Weights of a small image classifier.
Training: 14200 steps, batches of 128.
Data: trained on microscope photos of single blood and bone marrow cells, 194171 training examples, 9.4 epochs.
Rows from block 12, named by matrix and row number. Each number is 128 + 32 x the weight over the matrix's rms, rounded and kept within 0 to 255. All counts start at 0. Numbers have three digits each.
# convs1: 3x3 conv, stride 2 (model.blocks.12.convs.1.weight, 256x256x3x3), inputs 121-131, a 3x3 kernel for each
convs1.108:128129100102123101122107082162154152156125181154189154086073124078093078081066092132124111111116098131117143155127125149122123141105084146131142146136137172127171125129118122147143112118126169126156140123162152156159107124120140108129141132119073095110074109090091103101126191147189153156138176184
convs1.109:137154177163127157157168230156128135105147086089091110145210127174190162168191079145174187132119108095089099136116154109105167145182231152168134178123075123132049176172082178145091142171065150187133163145105149163058119125156145145090141094140146148124161128104166140071143113089124137088091127116
convs1.110:183166178114126103139128145166206154201156192176199151086096107132104106080094092119146088146134120149108131171152145133131131132115114131058148114133108157132137083106090124141135090128133111115117130132117103125129116146124147102124103126134123137146119127134153138146145175148160158132109141123
convs1.111:159166151166165172124170167160133150161130150122157104133176153133120110112150140076109085134136087071093051173169142110133150136180180172153171175106171201215239121137129114120093118112120142174133139069133148159162127106133141140117114108104169163182157111166176156175101133140140134123172166109
convs1.112:121113114109097116141114091114111149112087142118120112093116158083129170087125147115107157150145173127088145145140121155120118138115106049085125101040089115067076040086113127092156093101122032094152037069185076133135143137123104154101111111123137072161083081188116159198062064070045108061109097099
convs1.113:109161176107098134105078085157121143123081121141093141117163142089104139094127134133120152161138139154122123138141140145135076132130126130152143073102154095142128142150124091095097146142158100191130045109183077097151146086070155139061095101115106147177066133183121142181139113138072120079164106091
convs1.114:196158162123075125123108118105114082117147114108117091120163117166134150125157124173137139132135122141098111196164190147115135167139145171106130139083101130114140133095100145114097124095109139118110135125091106134137152121135147089095098094114168151176171077163173168183116085094087133089063089096
convs1.115:153145148124140114139117110143193143174129203169185124107092112106119086100078118129132107143123100152115119126105092121118080130084061117081142111132109147126159079105098100158126082121100125118129133132128120129122119128134140093125118120146092134113080114089100089098156198160184163159128151136
convs1.116:127138151133097115134125172085140103163162145116093171090088121078107122172141124122145108199101124191171168108136145100068129118147167156141109126193113128123122123073102090061017145093094116073069092116083127087082178138169111113083141117120065074075076116085075070079146141151147176111206187203
convs1.117:142128083138063097125122108142160098153136097163133175103133064130079091101079130103165128170166127129127141072102100107067118129109112105092188108097122151177135070093145124128096089091131141125136134098092117117122077154091141168097117141104162119131127100118150138116109179152159210095111090128
convs1.118:115115154088072123162150152129115104134137079168094139075181108120113109100117101131104080148128100159087091156139181143105166197188201116070066077092034105092064142146099158122081097103069153153149131131116136147149149120168121140108109079109154127140147129130142120138078103095133150082097047142
convs1.119:129164152140130152131143143117142148129150099106152195109097091099162150153135117080090084093097107150160201112118118104080106115137138122162112126156129102063123161116136096126110148133153113091124096099086135105106140158172158114105137136151066106082076140105066066080096086100097120045161129143
convs1.120:149129198125152134122130140150134134106100106134118104131124144107090119146121160134156113111109111124115099144138149084136112121122127157168152167126169178187208161145165163103128148129167148176160145109155136142165160146158177142134162156138124122139125099128144115145184178129119097104090095095
convs1.121:123144169114098134147122152137103109119131125110101126130118123126139126165127144138113109167098127206152147119134147116095145142138154153111091070147088107094104161149119128102110141094096121097102097142072136079105170141193120085098129081102108070106114082112141076133111091104072095097122095166
convs1.122:119156094161146162163151116104116070094108043060120093148098132150151104141113172150149154119129138163135127100100126143164158109150128170148174144118170105135134119083113139121131119081164108141135108141129100113114164130142144098143172134129136136153148141144126147162122139164110129162074124120
convs1.123:094193126144109162096134082159173161106095081110156164192137107158123086155165051090121176056125145079119124114167131098135151101121103136142108149157075151165115141090133115083137144140109177123108200097073173196075116172162108148145133152153174105092156046079174156063132114156136155153161107119
convs1.124:136105153103107121131088106136122131122108139144144134100150125138153155118144154148180145115102101128095139200129177113144121189126149135150120148133162188151173135148131168098133150126132133171153164131159140152135171165180187137146148117108124151156137122164147159152170186145153157114122147124
convs1.125:105140088079125144101153124103055153117072137158125133094131121098065099105097143128114144144127149114101151105133140103130142128167155101158128132129110131115092079112138126092085099050132056111164106052161128136152134134090122176108141100072050117117098100119124111128132113091119189114107025119
convs1.126:151136142136132120123139140103099088093088086112101100066038085051027055087089093159124150168090149200136148152148156162139146171171185161135115137152117158155127126090125127060119133112112115107092121121110088116109147118140086130099113109089135120120127167131120136119154127174126173140164111141
convs1.127:135120166136122116142136187096113106108120117109078105106055105061044072105083115143115100167115129144135086151171149156107184157184188130146122103179111152134120130083102102088046123077073102084084088126079103087092140131156099124111123137120085113112109165120104122115140131124137163133170162157
convs1.128:092090118124126125131126163154139147122127102111105130137188152159160168134146156116128131136103108115107069160117104121142149187183176145163144153084162134142173170165166192108165142130158154217164202119184138159182148085154115151062132056068151153154142098140160126159116082125070097096109113117
convs1.129:098144075123125134129140119105098100126091101166147168144129084114126092169178162144100149096110125093056104149160123142138113123082081094117126122129105091098049079102082136091075121056102054073074162094084167201149144151146143133156110093111107111108143117098193198172075089104078111105063115137
convs1.130:165137150124114122123101123120141143109054123141100112140155130117178125038117109176169210144102135146146110196186172159141095167163145132155142080110163103109133106111136096066102168152168123133114125095137061066118186072128155105126109106118150141140137084129110086137143096146082106116142092102
convs1.131:109113143116115119125128167130086164095082132145104091130156146110145117102134152138142139143138130144114104150096101117130101127094127128118142116106143156129118105102137124098104107129153102129160093118172127138111175138149186120122143149142086119172092114156141168173128150135121139140053111087
convs1.132:107101141080114088110074100177220174213144215182215156098096105121116090109087103149157125127117096155090153129125119106129100136079084103039115069088092154133130086129092116112129114142130155145151165128145135148137127119122161135134111116118086112122076095082093087087140168107147139115111142123
convs1.133:082126110158141146124139145097107093122163127091149162106149124109151136152139113079083114105119109124126191080132110109108124086118131079153118133121144090108088154128142132140046121035134086068061088099075115080073124128139129125121157160161083100069074112122064075089076123105078091077106119093
convs1.134:106105122081113078130105115142107133101141121124129100101169144137138164085092154134137123121113107139121078174135144129171159180180166153149136128095131155131161141112115118104126116093121142159150147114148121145119171130162160147153141106111169159135123127133139126127119152140134097130125142153
convs1.135:142125142096129081135074106126137124143174143149175148150075115134158125092089094134141120161091134142163135165159146146145148118130127149104119085131091129080101092088118093138146120158158120068096115150129083083075154161146139103148139096113135122088080118084078088072085105095129094141134195142
convs1.136:140137145167132166153163114118126071099088092112100133234107140162120100137103125088146153095174167123172211068057114095084090084078070178152143175128104113202101174051134151143158162129158182121125143086075125081135121163136130079120165128127204134129167073155157098173173197143175171126157136145
convs1.137:117140157105123169158121137137127111091091113106093108168144136143148136095134125163116147124103106124125134149166153174153165122127113144133156147085104079092090147145155123106121145149191125200141096139166083080090142121159153119101170116147146156171099155187123142116158143118097132103113145100
convs1.138:114128109132134156056147093156100129133112122152139142119092092118147145161133150100070047149117103160173113095103072104150119058103073114083151173096177154118192125077114125161119143129186073064082122105120166070144111099094122142154150210205065106086096103104086073112173171123213163176199179185
convs1.139:176168133160105152162143132115095112091095111092062056101076123102149141164177149172154176104136125158109154192186169144126133135097109168159135148121145121175116131118125101150127143101113103099127087144099107143094150163120173117121141184140140086149164109180182216205160147132118091129086118119
convs1.140:085094074084111076079069042177173178146128180167172134145091134131115138105083133135123112094089103137122127140117071125159115092100042141129146140107162198152199112105105108106151126118163136150125154097162144139140150147136154127140153112139126137127089110099116114134144170147151081140151173159
convs1.141:090075105121115081156171174149118181143165180145150122125088123109126137113125077099124130151147189164144118128134141135155125137123167150128163167143161124128091091113092115147175150183136124128127113150162097150073090095125103114123101154141144135176105129189147165152136141122098106118134094057
convs1.142:144162162144136118151126167142140141112119123118116122138150160142156179128155152118163177133100146132151086208163173140137151195184208146177142167092173167166193158160172153117166162161169136182159165128186131143162162126133123169065135069065151146143140119142159134138108075100064104117147124097
convs1.143:128117127125121088129090127091121134104138137111107140151071124138137095157094113149139167164106152158156172165155176141128152129144154160109116104137101150111099104084161096135146160183171117039114113138105120090116158162146135137099117063076112120109071122077076104100111079112121138162140157164
convs1.144:143100134110089088141084152105116120124184131121138159141135146117122118103097121136116154157116134183172128166175167147113188170166180157118094111144083097062110139134151114113157132126119141115129140155121096112121190139189133114113142093108117088087083113068084080080102049096076110100116137164
convs1.145:114089110079107089109067110157145154144174156161172105137099122115172122108075106135111109125077123178151138127136091128160125092105098127100124118137117128110143096120112088159141144161136106095090109138109128102092153168151140105163151133140101112096037089081082084079140166136159089160176171158
convs1.146:114134146097156141145134159147152123220192169118168095067113096143124126129152108139115163154155156088152158077105028082136048092077094158105113157096145118150070125121095107115120093137113086128098127148123091164066170131150136100161147121129061079111082101088092100104109153125149137152142150087
convs1.147:093096088132093119153146148184106159174127150136157169116063137166130117119179097183136173150114140164129148117114133124128148123144147161147133175161129101078046114115142155126166122131104106073125134136146104174091086119111139122145143157153170135160176134196184201172142136154095140131082101071
convs1.148:155162158169156173167154154104121096135158129093132082102109115070113146092119142144149159148190154112108142067062068074054046067078030126149119151126126141163137131116125095144124116092119117140117132149119118154120161137138120047112166129166164158106143138127108127185169204158153159142157144118
convs1.149:149174108142100100149088108144127140094089107112077034138085141140138197100190186149148218097088143098072113171126137131099064145076063105111159110037119129082116104096165127074161107131172116106159104103179119165152178140119135137110101076131105086126116075141148167155069110126044105138045119130
convs1.150:165224162173179152138184147147166144097148131127184182150162158128116139102135167101102103132137154151144223145131138116121105092113099118226184125175181151168106162137162119123134186165188140158166161117167127170122101144158128107140139161158083169118111160090069115094086101059090086098127193120
convs1.151:173158184138132108155125126155181134163123197136161127094124117051088073125092112165162107143127133152108125125094132117122078150068082139099144102093101145106147126116104093119128122115126159148155131112131130121133130142110173123094108139099092132149084086104131097098162157107151152095115100096
convs1.152:121148148167119129167149176081089111088106106110117083115216149111159130118118156146178164145126140148144131132128157143113181218213251093126080181124125136139128147183145167149134124148128097169122147119127115159116170112167128139056141085073098112072115118074131079099163128128139204123089108120
convs1.153:137097112176085118158180153142147148143136145141147122059058108096104082088047081154155127135104139130097106129101103097114046095082083187178191153199175157202200075108087076132096091096088120096129078144101097099091116104104140119100104131114120144140108090124122114119182152164119077137176132176
convs1.154:095142127112138116119131081072097108134108138121148178110190135105176155151142125146100105111118128180183214093087105120163130145105076045060065046085031032035057152148144168119158211142186095087108072097099100098153163174159197151144139157104094086083077107121082112127138143099133155116096127091
convs1.155:126111127139115114140171136164135176067114104070138163109092100137140141083153126116120159090157131081166152139147136074141142092125132078145100100141118099154111109161119082193150042158112106096096087161109069120088109126096113171146155157196163157136124135082107119114134119120161123111185142115
convs1.156:151145137157188172104138142176187189150083121124146130141141137140143114129136133101158139117099111077109067189131119108147138138139135178174162206133229212229250146169160166133129161181180133181134173097175143151174126105126142160095134105105146150146153141147175146164178131109115127118125136086
convs1.157:166106137140127094110093091169117143102125136125127114100087126108063107121121128160119130166144144174172126164130123165121160128144125184106148114129116153083084109099090119126121134112073127072113066086098121074079145138170107064134124115126127096134131118134127113121086122100101100115109146149
convs1.158:121154052174179166109159047095096076126103094130120128077082074090088081087082094154142149147128140166125187151135097186164146140142065085113082143128140161174134089128150106116168141146170101128077115127081123121124126119123156183153135118133117139102117127102103108083190139149171145134187122146
convs1.159:103088129055056074156094139120139119137142118172148182095161113138090156081119092136115111138131139147129149142129185138115153205145201121103134122124076096083050151104102147072131125103112159153159152123134131158102149134168147142141099104099154165165154131158143130123060138138141164138120137166
convs1.160:185216132180161126102159052162183130169076054085105176138140105159067113125113082082132187160158146117148167122167122160150126152159060145123117094132118109140114121111141109107138096117139161181102163072090091051096100170156126154128108173164179175135139114086139128068062090126105166149101135149
convs1.161:123104126104126116134136142151160152141106153087091114104127124091113120095126114109095107148135119134147141155150151139128158159157172136095128124153148169157111107101110101105083110118122162167136112076148105090127140138143177138165149107130111135146119117124150137120158163140168164153135136148
convs1.162:143142141124102147128131123111074100049095118148092122152134116115160131123149156140109148086121091126112138187170138170092142134089090141116129137075098095053016112121145109126155104094171108100107107140157059093120161166127189119187180200156132120122142114155119153168107126145069072091076152151
convs1.163:136158147151125126163134113143122124131148129154120150142120130110158096122140119124129156144141127143181157164188140167119143106139083158185131147116106139112093114119100059186074096145128118109093125150095098079057121187152155093154162145156159183143139148153140157120090123118066081116102171131
convs1.164:177141120164134123143130138121144087128125054100055094125160117117046090099129146113160167164146141124108081172153149175130168206166177130108135098111088127120094118088102109060055077088081149154076139059053090082122140131118136154111104116107172131127143103091133118122131152172138209145056058139
convs1.165:133141124149094104112112132089105138134129135127124101107098104115084128094095115095122159124118086130121091159140142115104109131128152213227169173163164165165156138150113135174043095060060119091126118151119142114154146123128122125083141098110144112115153114127136087115136153151120113128122111148
convs1.166:174148139157153126151143145120147110158147160125126165111067101109101075151094126139110118144111114172142173109137147102099105128127143178129116120178114137090124155088157076090112160137161136088066109137098122109144136117150159145083126145112100113095106170118092096127104095117103148086196223180
convs1.167:146152149118073116174112171089111098122124088112089093127095135077084110118104132150133170171119111105124113129121168098051110177118182185174165145165148145214141113048100116095073090091072107080111065094066070115085150157125136139091132132100143132131139134148151146174170157174142192139158117115
convs1.168:107141091107085084123082102083134113128118107114109088080125115121137230146203142135117146132111136142097133151149128130112095153112103057110119093073062093071086069069115121098167123151154032105113097135197098171134192171152151139100080112096106093118135127187150209176112095102098135062090116104
convs1.169:122136128080119088117086103119112131108127152125131101117120114125169105132097130145111096105092113162139108119128086130170136072112083134106123157169163158142161098132109134189117169138110058068075101120093132087089130141141107080151126136156066113072049106062085084056151188142172084151184153141
convs1.170:135130157107141119132113156143151153112097133111135139120139111120131085106120154135172161149105166121170102212196186151164176216194194140134133156132172168154168157159126127115109128146166147167135158115155108133174135093144086163085120074083124112111117119099147108144131081131099137161133112151
convs1.171:079147164146154104114107124143143062141203150124146125114114086124158120111127120222153100171137132151136160064147153086143108118136144095130147094107076104096076133075107122074107123109107101057092100093098105094092104215159113203166130137130129169150101128095111107062140084102182118092176140144
convs1.172:111133159094130132104117127100114118142088109148100171113114089147139098140109137162144110159103128190141191106160154116117154105119145146074123062122078129080109131138149137112089205124129101036093062070041139065110126186168139133191149150117113089118071127102054090069146163143156145157161159129
convs1.173:161101121105097048140081076105107099148153146142136150083076096068055077080092069157077091151089115166143161131112138128094121161115134167148145106184152144145142110082105106064087140127117121127114135141108107121113114110122132177090111117099145142121120165117109129106130140140158164097215145204
convs1.174:066128079069139110060132092098088089094091126170155088096146110199167094126154121165131149127119128159139111143142071151167185133171170081068118066098119076076098058079141115104118131107133064104055101077056142120051161156146149156162153167178069082096066117112143119108151114155112135140122129164
convs1.175:137121088167159154094127098100129113083096125117121137146112122109135116165162144121092084157127142149141156116123128132153142114139122055107125089128176159143160104124133090151150143173151080108109105132155146141167074089086091097122110138171079116114108165143063116118118091108159170130148175156
convs1.176:047136096160154141105145121133137120177057072099084149154152110141085112171135061085089153112135117112116159094146107148129140130112074117096137095156090145125089119093111088120127127146170159172121172097063131091087136129146103125120142167154149154159147145095167142078049122136092204143146147144
convs1.177:108081083137138156093097110120118116115146134109123064141211172184175214159179175140127127117105124152111083149100129131144133143135124185179144163116175157153196155173172177147163157117130129185142174129166148165148132096141121114077126093118154134152148096174156131160139131121111090104149128143
convs1.178:169150156153148154101083094091132100194148177159127140129036092136089052088128144113094115189144160184131153105111131126089114110082105141128114114130125115102133134050107117093068116101124099078080103091062082071138140147119147172145109085131133114127117124140113085139108103113166167127203170166
convs1.179:123120114091134148118116118118138128150148094132107098135153139130121150119126144105125136144125110117104126133106119117147144170161153134167157114114160104158183142172148160142155135129188123185139142129163072126180141110106125155063131092059114124114109115131092106165170128153084120141134145137
convs1.180:097070107137078146128121102102095097129122139153134140151142109137117098139153119087115089168126088190167167129118129139111161155125158101096122143101143131152155136090086154114048136138135102093099118134129115161145107075104141146118134111105115130115118140127110142126137112137119122095156103110
convs1.181:147155161167110133167147195100126094153166138109106136121087108106138139196157174065109080160090103153142144129124146129078134138140179179157123196209127133157120176101146152096061141086125120068092108141099153125116159159180134115090157144155056077091076112106101070122093082103059120051163137138
convs1.182:127123141150108116128116143090119112142160135116117125100050098064082132091110113120111114167122134167176127146134131146081152148135162170157111137190117130144126093017068079058035075072055114069090095129090090096079178149168135143082128106095092084078119125105117114101125127119088179132113119154
convs1.183:120117127102130099108092098177197179188135205168192159132115127162101146114114124122137133125124106110099113174148128128144128125103093136092115133133110193138152122104080112111109099140107166154137188111156133147145119123162132132132110105110158167149141146156159149161140121112143132093096130102
convs1.184:149163133173154171124154130139130153151094099190207173136104096120086123146108153100103092123131118196145174163171157156168146121137129125100171105158172145120121139111131136097115177163168125100126161086131169157136137163157151140142121154157063126105110170124102113101090068074115075114175152137
convs1.185:125084141091097076108071105194199159200150180195209194117111099101079089099099099148155125165145117138076121150133142124110098130080111101045126049074054115085090104113087127107105118163127159143141157122138132150132134090131143146128128081134095110122080101094093084078148183139150171140143121156
convs1.186:099109105142143125100097081096156125072177157115113176117117149171138124186168197158146141142103130147159208113159141130137148087126089134104160115120101183108128148126171122099129208213189119065116097085070160104156159153144166146118155062119063120151088128073078094143072085086120110078164139156
convs1.187:118100122122152142108127119130130123132132151122134100129093141141098087163150151142117087136110111111125125128127101112156144101128107145135130166127131198151172128083105129117075137095114127138123128126112165131137130122106144140126125155133118131147097112108161130133167146136147096095138109103
convs1.188:085062069143107163098155158117088132118115087135134122110070090072049054091050086143135139152138113169140134124118130165128138136130138152163136164189199150199114117132093108117071123100111118086119118135112114130072123118122123129114102146094126110115122127129138111150159113155114114086122093158
convs1.189:148133167138149129145136102108074089099091101136147113093170112133174125113138161155133127125132092186167169123115137105123108147095057102104088046074081075046130141163140126115095155160189122097099075092089077093148141165128188130149127157137112127119123127143097109142148156133159164152099121153
convs1.190:161129185156126133141098142152165142133103135115080079137124153119096167094097139160166154161155118143152141137102148153136129177114111161126114135088086072108115152081117105094123107148163155204148070090194064057116120088091157139091124145131164153161102092193099118148124108133133171101137120090
convs1.191:129136090170116155146163134175123170110129096117089111100061122140147103167177124141121151141149152147112155138137144160141144127134124164120092144131114083154083122123131129153116125140157115073081094139089109160098108129129141127109104148144166165139166150164178191185128080126087141121117130063
convs1.192:112134129108147119116113108136152147137131142139167126118141105122135172128128135159151121128116105145120134144124148108133115169131126137119088147128105171149163127116099133102115125144112152151116172120152120162144152140160156139140107102098123134132137137162160164155165164114152152093098101088
convs1.193:086083142121143134114125138147160152152148144126163115150152161131126167142156150093134119103101117118131082159103134118114126147138137153179120166130145194173201154155139151124143149170148155191136180137171135186158153126150176180136121094115150157143145126157168161182132124112117082107143149125
convs1.194:090166156118082169102092147153124155131108133133152131153096135125094098136085123126096124174129100155201127118146131118096089095124150182141101143164153153159110157074130105144102121164110140089066085104122134125087084132049129143117134141146147094113154108147149122174167089095080121110153152114
convs1.195:047126051094143077064101030109100135113115139144088143146104122167148138193137170180126137137104151199151210081142091131135142097132102105070120058081067127066100154087170147100150227138196090013101066066062147078116146171141165129140132122133094106136073101111100098127105111094136137124163142129
convs1.196:064115167099122173106081150138150134091168092141193147136169096095204150198138068128125129152145110145220136099128144129180118106127153127159101120137143112136063124152086116187082157211098109152070092141117169157040087159091093120120116155117160143134141139164151149134130067093129107117098130081
convs1.197:149163165177112147169165171088098111100122103094073100093087121064108089128119158097106077144090100141120098130144143125080126157154185143139103126168133141152159149093111133080046105045073099075086082130079097091103144149180100127085122150129096100113127136116127116122120137122127142052159119097
convs1.198:086058125080128135154083131129100165098122178156151148133104143097108121135143140157163105180156107160105128128078138123122146178121167115140151133116099109092073082121125136120105136143152058112161079118179112171130143105124159110118145073094134101169108144153139165164104173145169187137117110118
convs1.199:159143115138147101126115062093095115130092108150136148128105126092150119154168151098125130133141093150126169084078105122100119138108103090104111104109103103094112120099107083145122127113114113117110125119122124105144097128065129176119086083066099110100084098102093116092125167145151213126147125155
convs1.200:099091102086129058075099067189192158206139164178173145124084102122124129123098131154148164182070150121129121105099072132183097111146110089105091095120115189144135086091097090078092113141177143152109144134138157136141168116162128087131113104141108138149098122099144121116069082076081059101087101075
convs1.201:123128105140118155144105128091100128109076133150154110132155151099095103164163154126120137157137132103081112133120111162126150177146161101134131130118120126100109030086138122094108117129142064080113080091176139187138152143122134135098120058082117098123079077132152166168102079098133174116117094122
convs1.202:146165188127154152118144127117104127093078088142110091143146138134122151120124128124149131109099091107158095125141113090152095123126120114169129157127194155164195161151149158090110165120163133161148128118149145118152161142138173143127158170138120124138101100145122105128175179147138093121112152115
convs1.203:128166151145122137146145155095125097140161117129138165102077118100177160155174135112085097126123091181163193108123142103080115118131144160148157136174146100112164162083131102129114144148185112068106084120130138134111144163166146107093128115139055098077074129106060046077114111134121160076197174161
convs1.204:149147155133079158092075141090108063182107133156145147146074142114075097123144149106076058202151126151195114122127107133110122086105129128142143172152135170111129143068124130122080126155110086111073088093096142090126120156090156162149120118112105106135105097156146134155175105133136106145141143150
convs1.205:112141096112126141156109152104119130110102165158162111127111160102123149162152132167161157142139148123046113138138118122144145132107107062132145119114062076053048058078119121100116124096120053083119085079181144173126119153135125153130137108122129124146104097148170181172092102049121119073089074080
convs1.206:152128139089111079136096132167222163179096157156149144118118085132140118099111128130158192184097143146140169198175150162155123146153133098103126123138137156126127089116139125082163174156196129144114176132143122097113200119174137113136137086081111134133081102105116093096102067101099103137112131148
convs1.207:182194155169107127151138096085143093105154080131138117063097109091113119117127137108096118136155133167118175130125119109079078153131135140146178115129111161166200117094157119146090132106124096124119085130092110099123097133107126165105110143106143130156131118100120127131112160150134158080160125140
convs1.208:071075077059143097071109090172145195163096167157182151144107135112081091111097127122125177150098142097128115123124107110167101123113094099102148120097182187164181118103113131098110088119149149141166170083181145158148155113129125141108092125109127147140104113127146133153173108139132093122118090097
convs1.209:135098106102099099132100102135115159124116125092104090166133140141149154131129150132172172104075140099114084139086084110150117148139112151216150166127209158164203161158178173115158173144206145173133181158177142126169193134160125083069150108090124128108112116127112123132127127111084053092122114083
convs1.210:167181128169116171138144118062075088090082121106110135141133101149161090136159125188143236107113151155105218110140108099090088080055019169195134140119111085122042171194132131140133157099099147136132143109089156156111138174121159132115144153138139114106168119134156160162188167165110095148158146171
convs1.211:106120141125146173134130155142126121118098143149153153124116085104142131127120118122100073157156136168185143118118107121143114123150142136137093151160137117124100141115093123161155116157082107126078131150131088101078100083075109134150111107095119137128126154162146120130104090113074119156145160146
convs1.212:147129141077097087129108126183183180174123163167182168126082133114085098110111077181170132156135116134112102139162142172159148159133137145112165124146109153163140094122110097113102112099129148136143143124153136165120076078066114107071082076141172157161131169150166155137157159179180154145168148166
convs1.213:158169151166101167155161133104056142067081135124077108122121163106146142098078131161113142086152125162101150135117123144083081120118092094104129103116106078126077094078083112131085126092095059098136034104126049041034137168118147110119119145146177172182176122153161147151176172158157144097103135072
convs1.214:149157136124161116110107114095097115141125139124135115136157129133155134163107148140124121137116117186149197124141133112128108081071098149096101112154121149131129156155185155148105252160154092079102090076075168088114132182137136137151109155123108098113082120126104103106158194146162150159127125105
convs1.215:130123101105136129156104117130141130141079144105070112088150173143121162097139176132107094154157143113095127166118109156153165139121167115104143168105087088110097070101127127107112096134144074163171085088194058084138115106114166137119120111133129149163110079172132138144114099114111128083126117080
convs1.216:132144134161107130140139122100147101139152133126117154089125131119115119147149103130101138151129121170133184103117148102066114119108133146116141109152134120150122137087143114070074150133145091065104040068063081078079177119111164127077126100096110093132091125128059064123102103135133182120225210175
convs1.217:103208173102096147085108135153141120110118097140172139153124122110081087163128123127108094158150109106185144133167147118145072101132084173174131166190166191149086179157105100168085148159122147147067096126098173146058099159092102136105093150159154151124120110141129134150097110093089101103085156108
convs1.218:127140135161130152143130175146162101161180065143150134132169053152139133167160145126119096170124135125167128120136142162123163159170166132109133121124150155115125156177103184154154141189111139179077187145104135169081128111171106104097135120158123144093119155112127126090110076125102108110130174157
convs1.219:106118128130145137128119136143133163126123133119148128141155151138148165128148147103134133110097113093122074192132131117155136175153148148191150158105184173175210172175146166118141157145169145198162178114182135167174153121134156183092152091078149160152147121165166153171125080105095077091143119102
convs1.220:133180158141123123174151176117132068147141135100097121087096137129118158144142141092078103134109129128117136102147133113093122168139177083099097153130136112094158120121152146096151152136138094073096144140138118127114153084191116107062159112110065085074072115091085100096114078145094120081141088158
convs1.221:171156113178159165166132094141127104105073054106105147205161085129102051131163144118142181135110129099141128123148124175147159166149126160160145154116119126094087125108185143131162147153220154141066155131090109126144168148162159115146168116130187158148153116118171166191118138127106139111094185087
convs1.222:150221154144113126166117119105092144144115140111148082129111159091132099137136150141180177169130139127181086095129140118166160130154208087099168105079144156119156122068141102116113150195154071079116096113148113151104121170117143152074149100124151164158134113141143162137147134129110072126075134099
convs1.223:127123184144099126143094166115153137077162141101217154084110137107149166146164044099154146131148174115203149137166191185153148171080076061092115139129097150121068089121103122196180114218122087114121111113143117160086113114140110085172111103152142125131129120181146166160035129111143148129080122111
convs1.224:168167148184140176154177160069056088131112099112074104110142154128158146118143165059088130086122077125098126180143149164109148128126181150156133162097123120129149107114123149097033119043107100126147101120128154098131148164187171138121165113144181199178180120205195143175125138117099157060090082113
convs1.225:097157114155143138113129114126122163140141144086148113149162158125154165131162148121138135085091132085133093152121114104155096136137112157169143181097200165168228140165137125148118125153149156168133163131166135161173111080114109132049120085100143143114144118136132141153142093093038012089123094070
convs1.226:180204155177113064175079075104142142108137160156191147139091112145143083110104110091130188120115158120179187112116130107130068136142126083117124108135145127165162077099102097109096093105127092087082073122100091100111140152080153132086140091074150151153154124138174133142118120164107066150118111112
convs1.227:143195153154140159169182145089142095117120117128151074088089121094118079131116135138111154155130130148100160106132107123133113101092056142169139090076087109124095094114148070134093090099108108151144127142105085129098167196144153087158158163170100137132130122124097146126186175142174157156141115146
convs1.228:074091155075062128115091150143139156095134115135129124140147151063153176155115112115153144108138113140143110128151147136136082138133098128102142137120162137121057113114102060142123124162107117110130053131135105109065100150099107135133126150154149129178081114181108124152102092121126105038116119106
convs1.229:125137145123127116099107099129140112111112145130158115115111115119138153124124145141131126123108101131108147151124144113119101143086091114101083116117108179128164111112104154106129155145139135133122154129148124158153171162181176138151149133113118119147128138152135157156156171136154152105110129114
convs1.230:166170101152136124103118044113156125142158147133180172052054045083100095117080112075046089124142111171168155134119093124120072092085059129165140131147162149153180077083105122140135159152160101120079120148130136131146093130100131166127090087087113125125128154116139129118141089130141154084220146116
convs1.231:144136102098098093088093064105127083099127131104140113120075125099141165141132133135118120123114139177134158189168150155142131131114085149089116096116093144100134096083117125114172170134157139109133131110134150155164160132158151101137125105106107087153096094148144137141047083041083096097092086103
convs1.232:129109148122115117119097108153136128123119132138137121153187146164152176173174163163160139132139136137109094169125143125148112164119112149148132157115128155145158159145146159111138149142162170207162195135187159193164161138170155142135149119137150142145161121163163155171142153126093123066078116074
convs1.233:204162190173082162181127135104052049108107113122086121116127160098109165132152156152157151145143126179130165175150190159096135173126150135160134095119126104121087136126132136101151119092082117108142077125107141138154158186183175060119166114105156144144170132173158161188112164159096121140105129147
convs1.234:152124150096120096138110129136173119190119129153165106079102072071113065092088127156152137169075121176118198165134178131131109164129165116055110067103057112089094099140132120081130181157158131137121139119103124136104178135170170140149140139110080109104071102055083078049147134108142144119114121154
convs1.235:070118167086117148072109142147169126119127142127147111144138140108093130136118110156148097136121113139190139071123133107122130079134140142118088094139110136102039141113098090115075118171098141118088058087099112109056118148070122154115126147120138123140100095144109105164154113125157160107143148121
convs1.236:104122162068131124076128140140142149134184118116118135092051074056082062117051070168135157180148177166166143173156150128121119112124128149156126112140095122148081121059095079093051120074087117074084076131087115099075114167130119141165091174127093103121120126125123124136142062141086077094170137164
convs1.237:196132117148124107126138111120161151154110115138106136132093111128102112128073110146164160159134130187096163151131159121116126155148143142112159149124143184179122126105156129099132155111163101097126137101133131125141109112121131156121102111109162116138141122117174142162108120103112176136137174130
convs1.238:129139130174163176130145138128084116125125095107146132176109133097173174146173171093092103122135103126139139097096113107101116106117116084165132077111117136079125130129123090177116107159134144101110109109139149135146115114098138093129137128152081092065090145135057087078103096085115143086157151141
convs1.239:090124109139141122105118057136130157132129169109152144149082140148180123163111150174125138115124133111129129100089074105140114083097066120128096131116102135115150129099101125156100113147143125091085140110109100114126130164138121118114143125158114123129138130109109111119130095086108029110112082058
convs1.240:081097114148106127124123164098087117042055088082094122099086070085078123132110109152108155158099164207159203096096119141102152163150184162118117155162143134105087144137192159126197171202188104123091148120143094147133132082125075124048117107100072075061080148107053076133142115161172194102210174200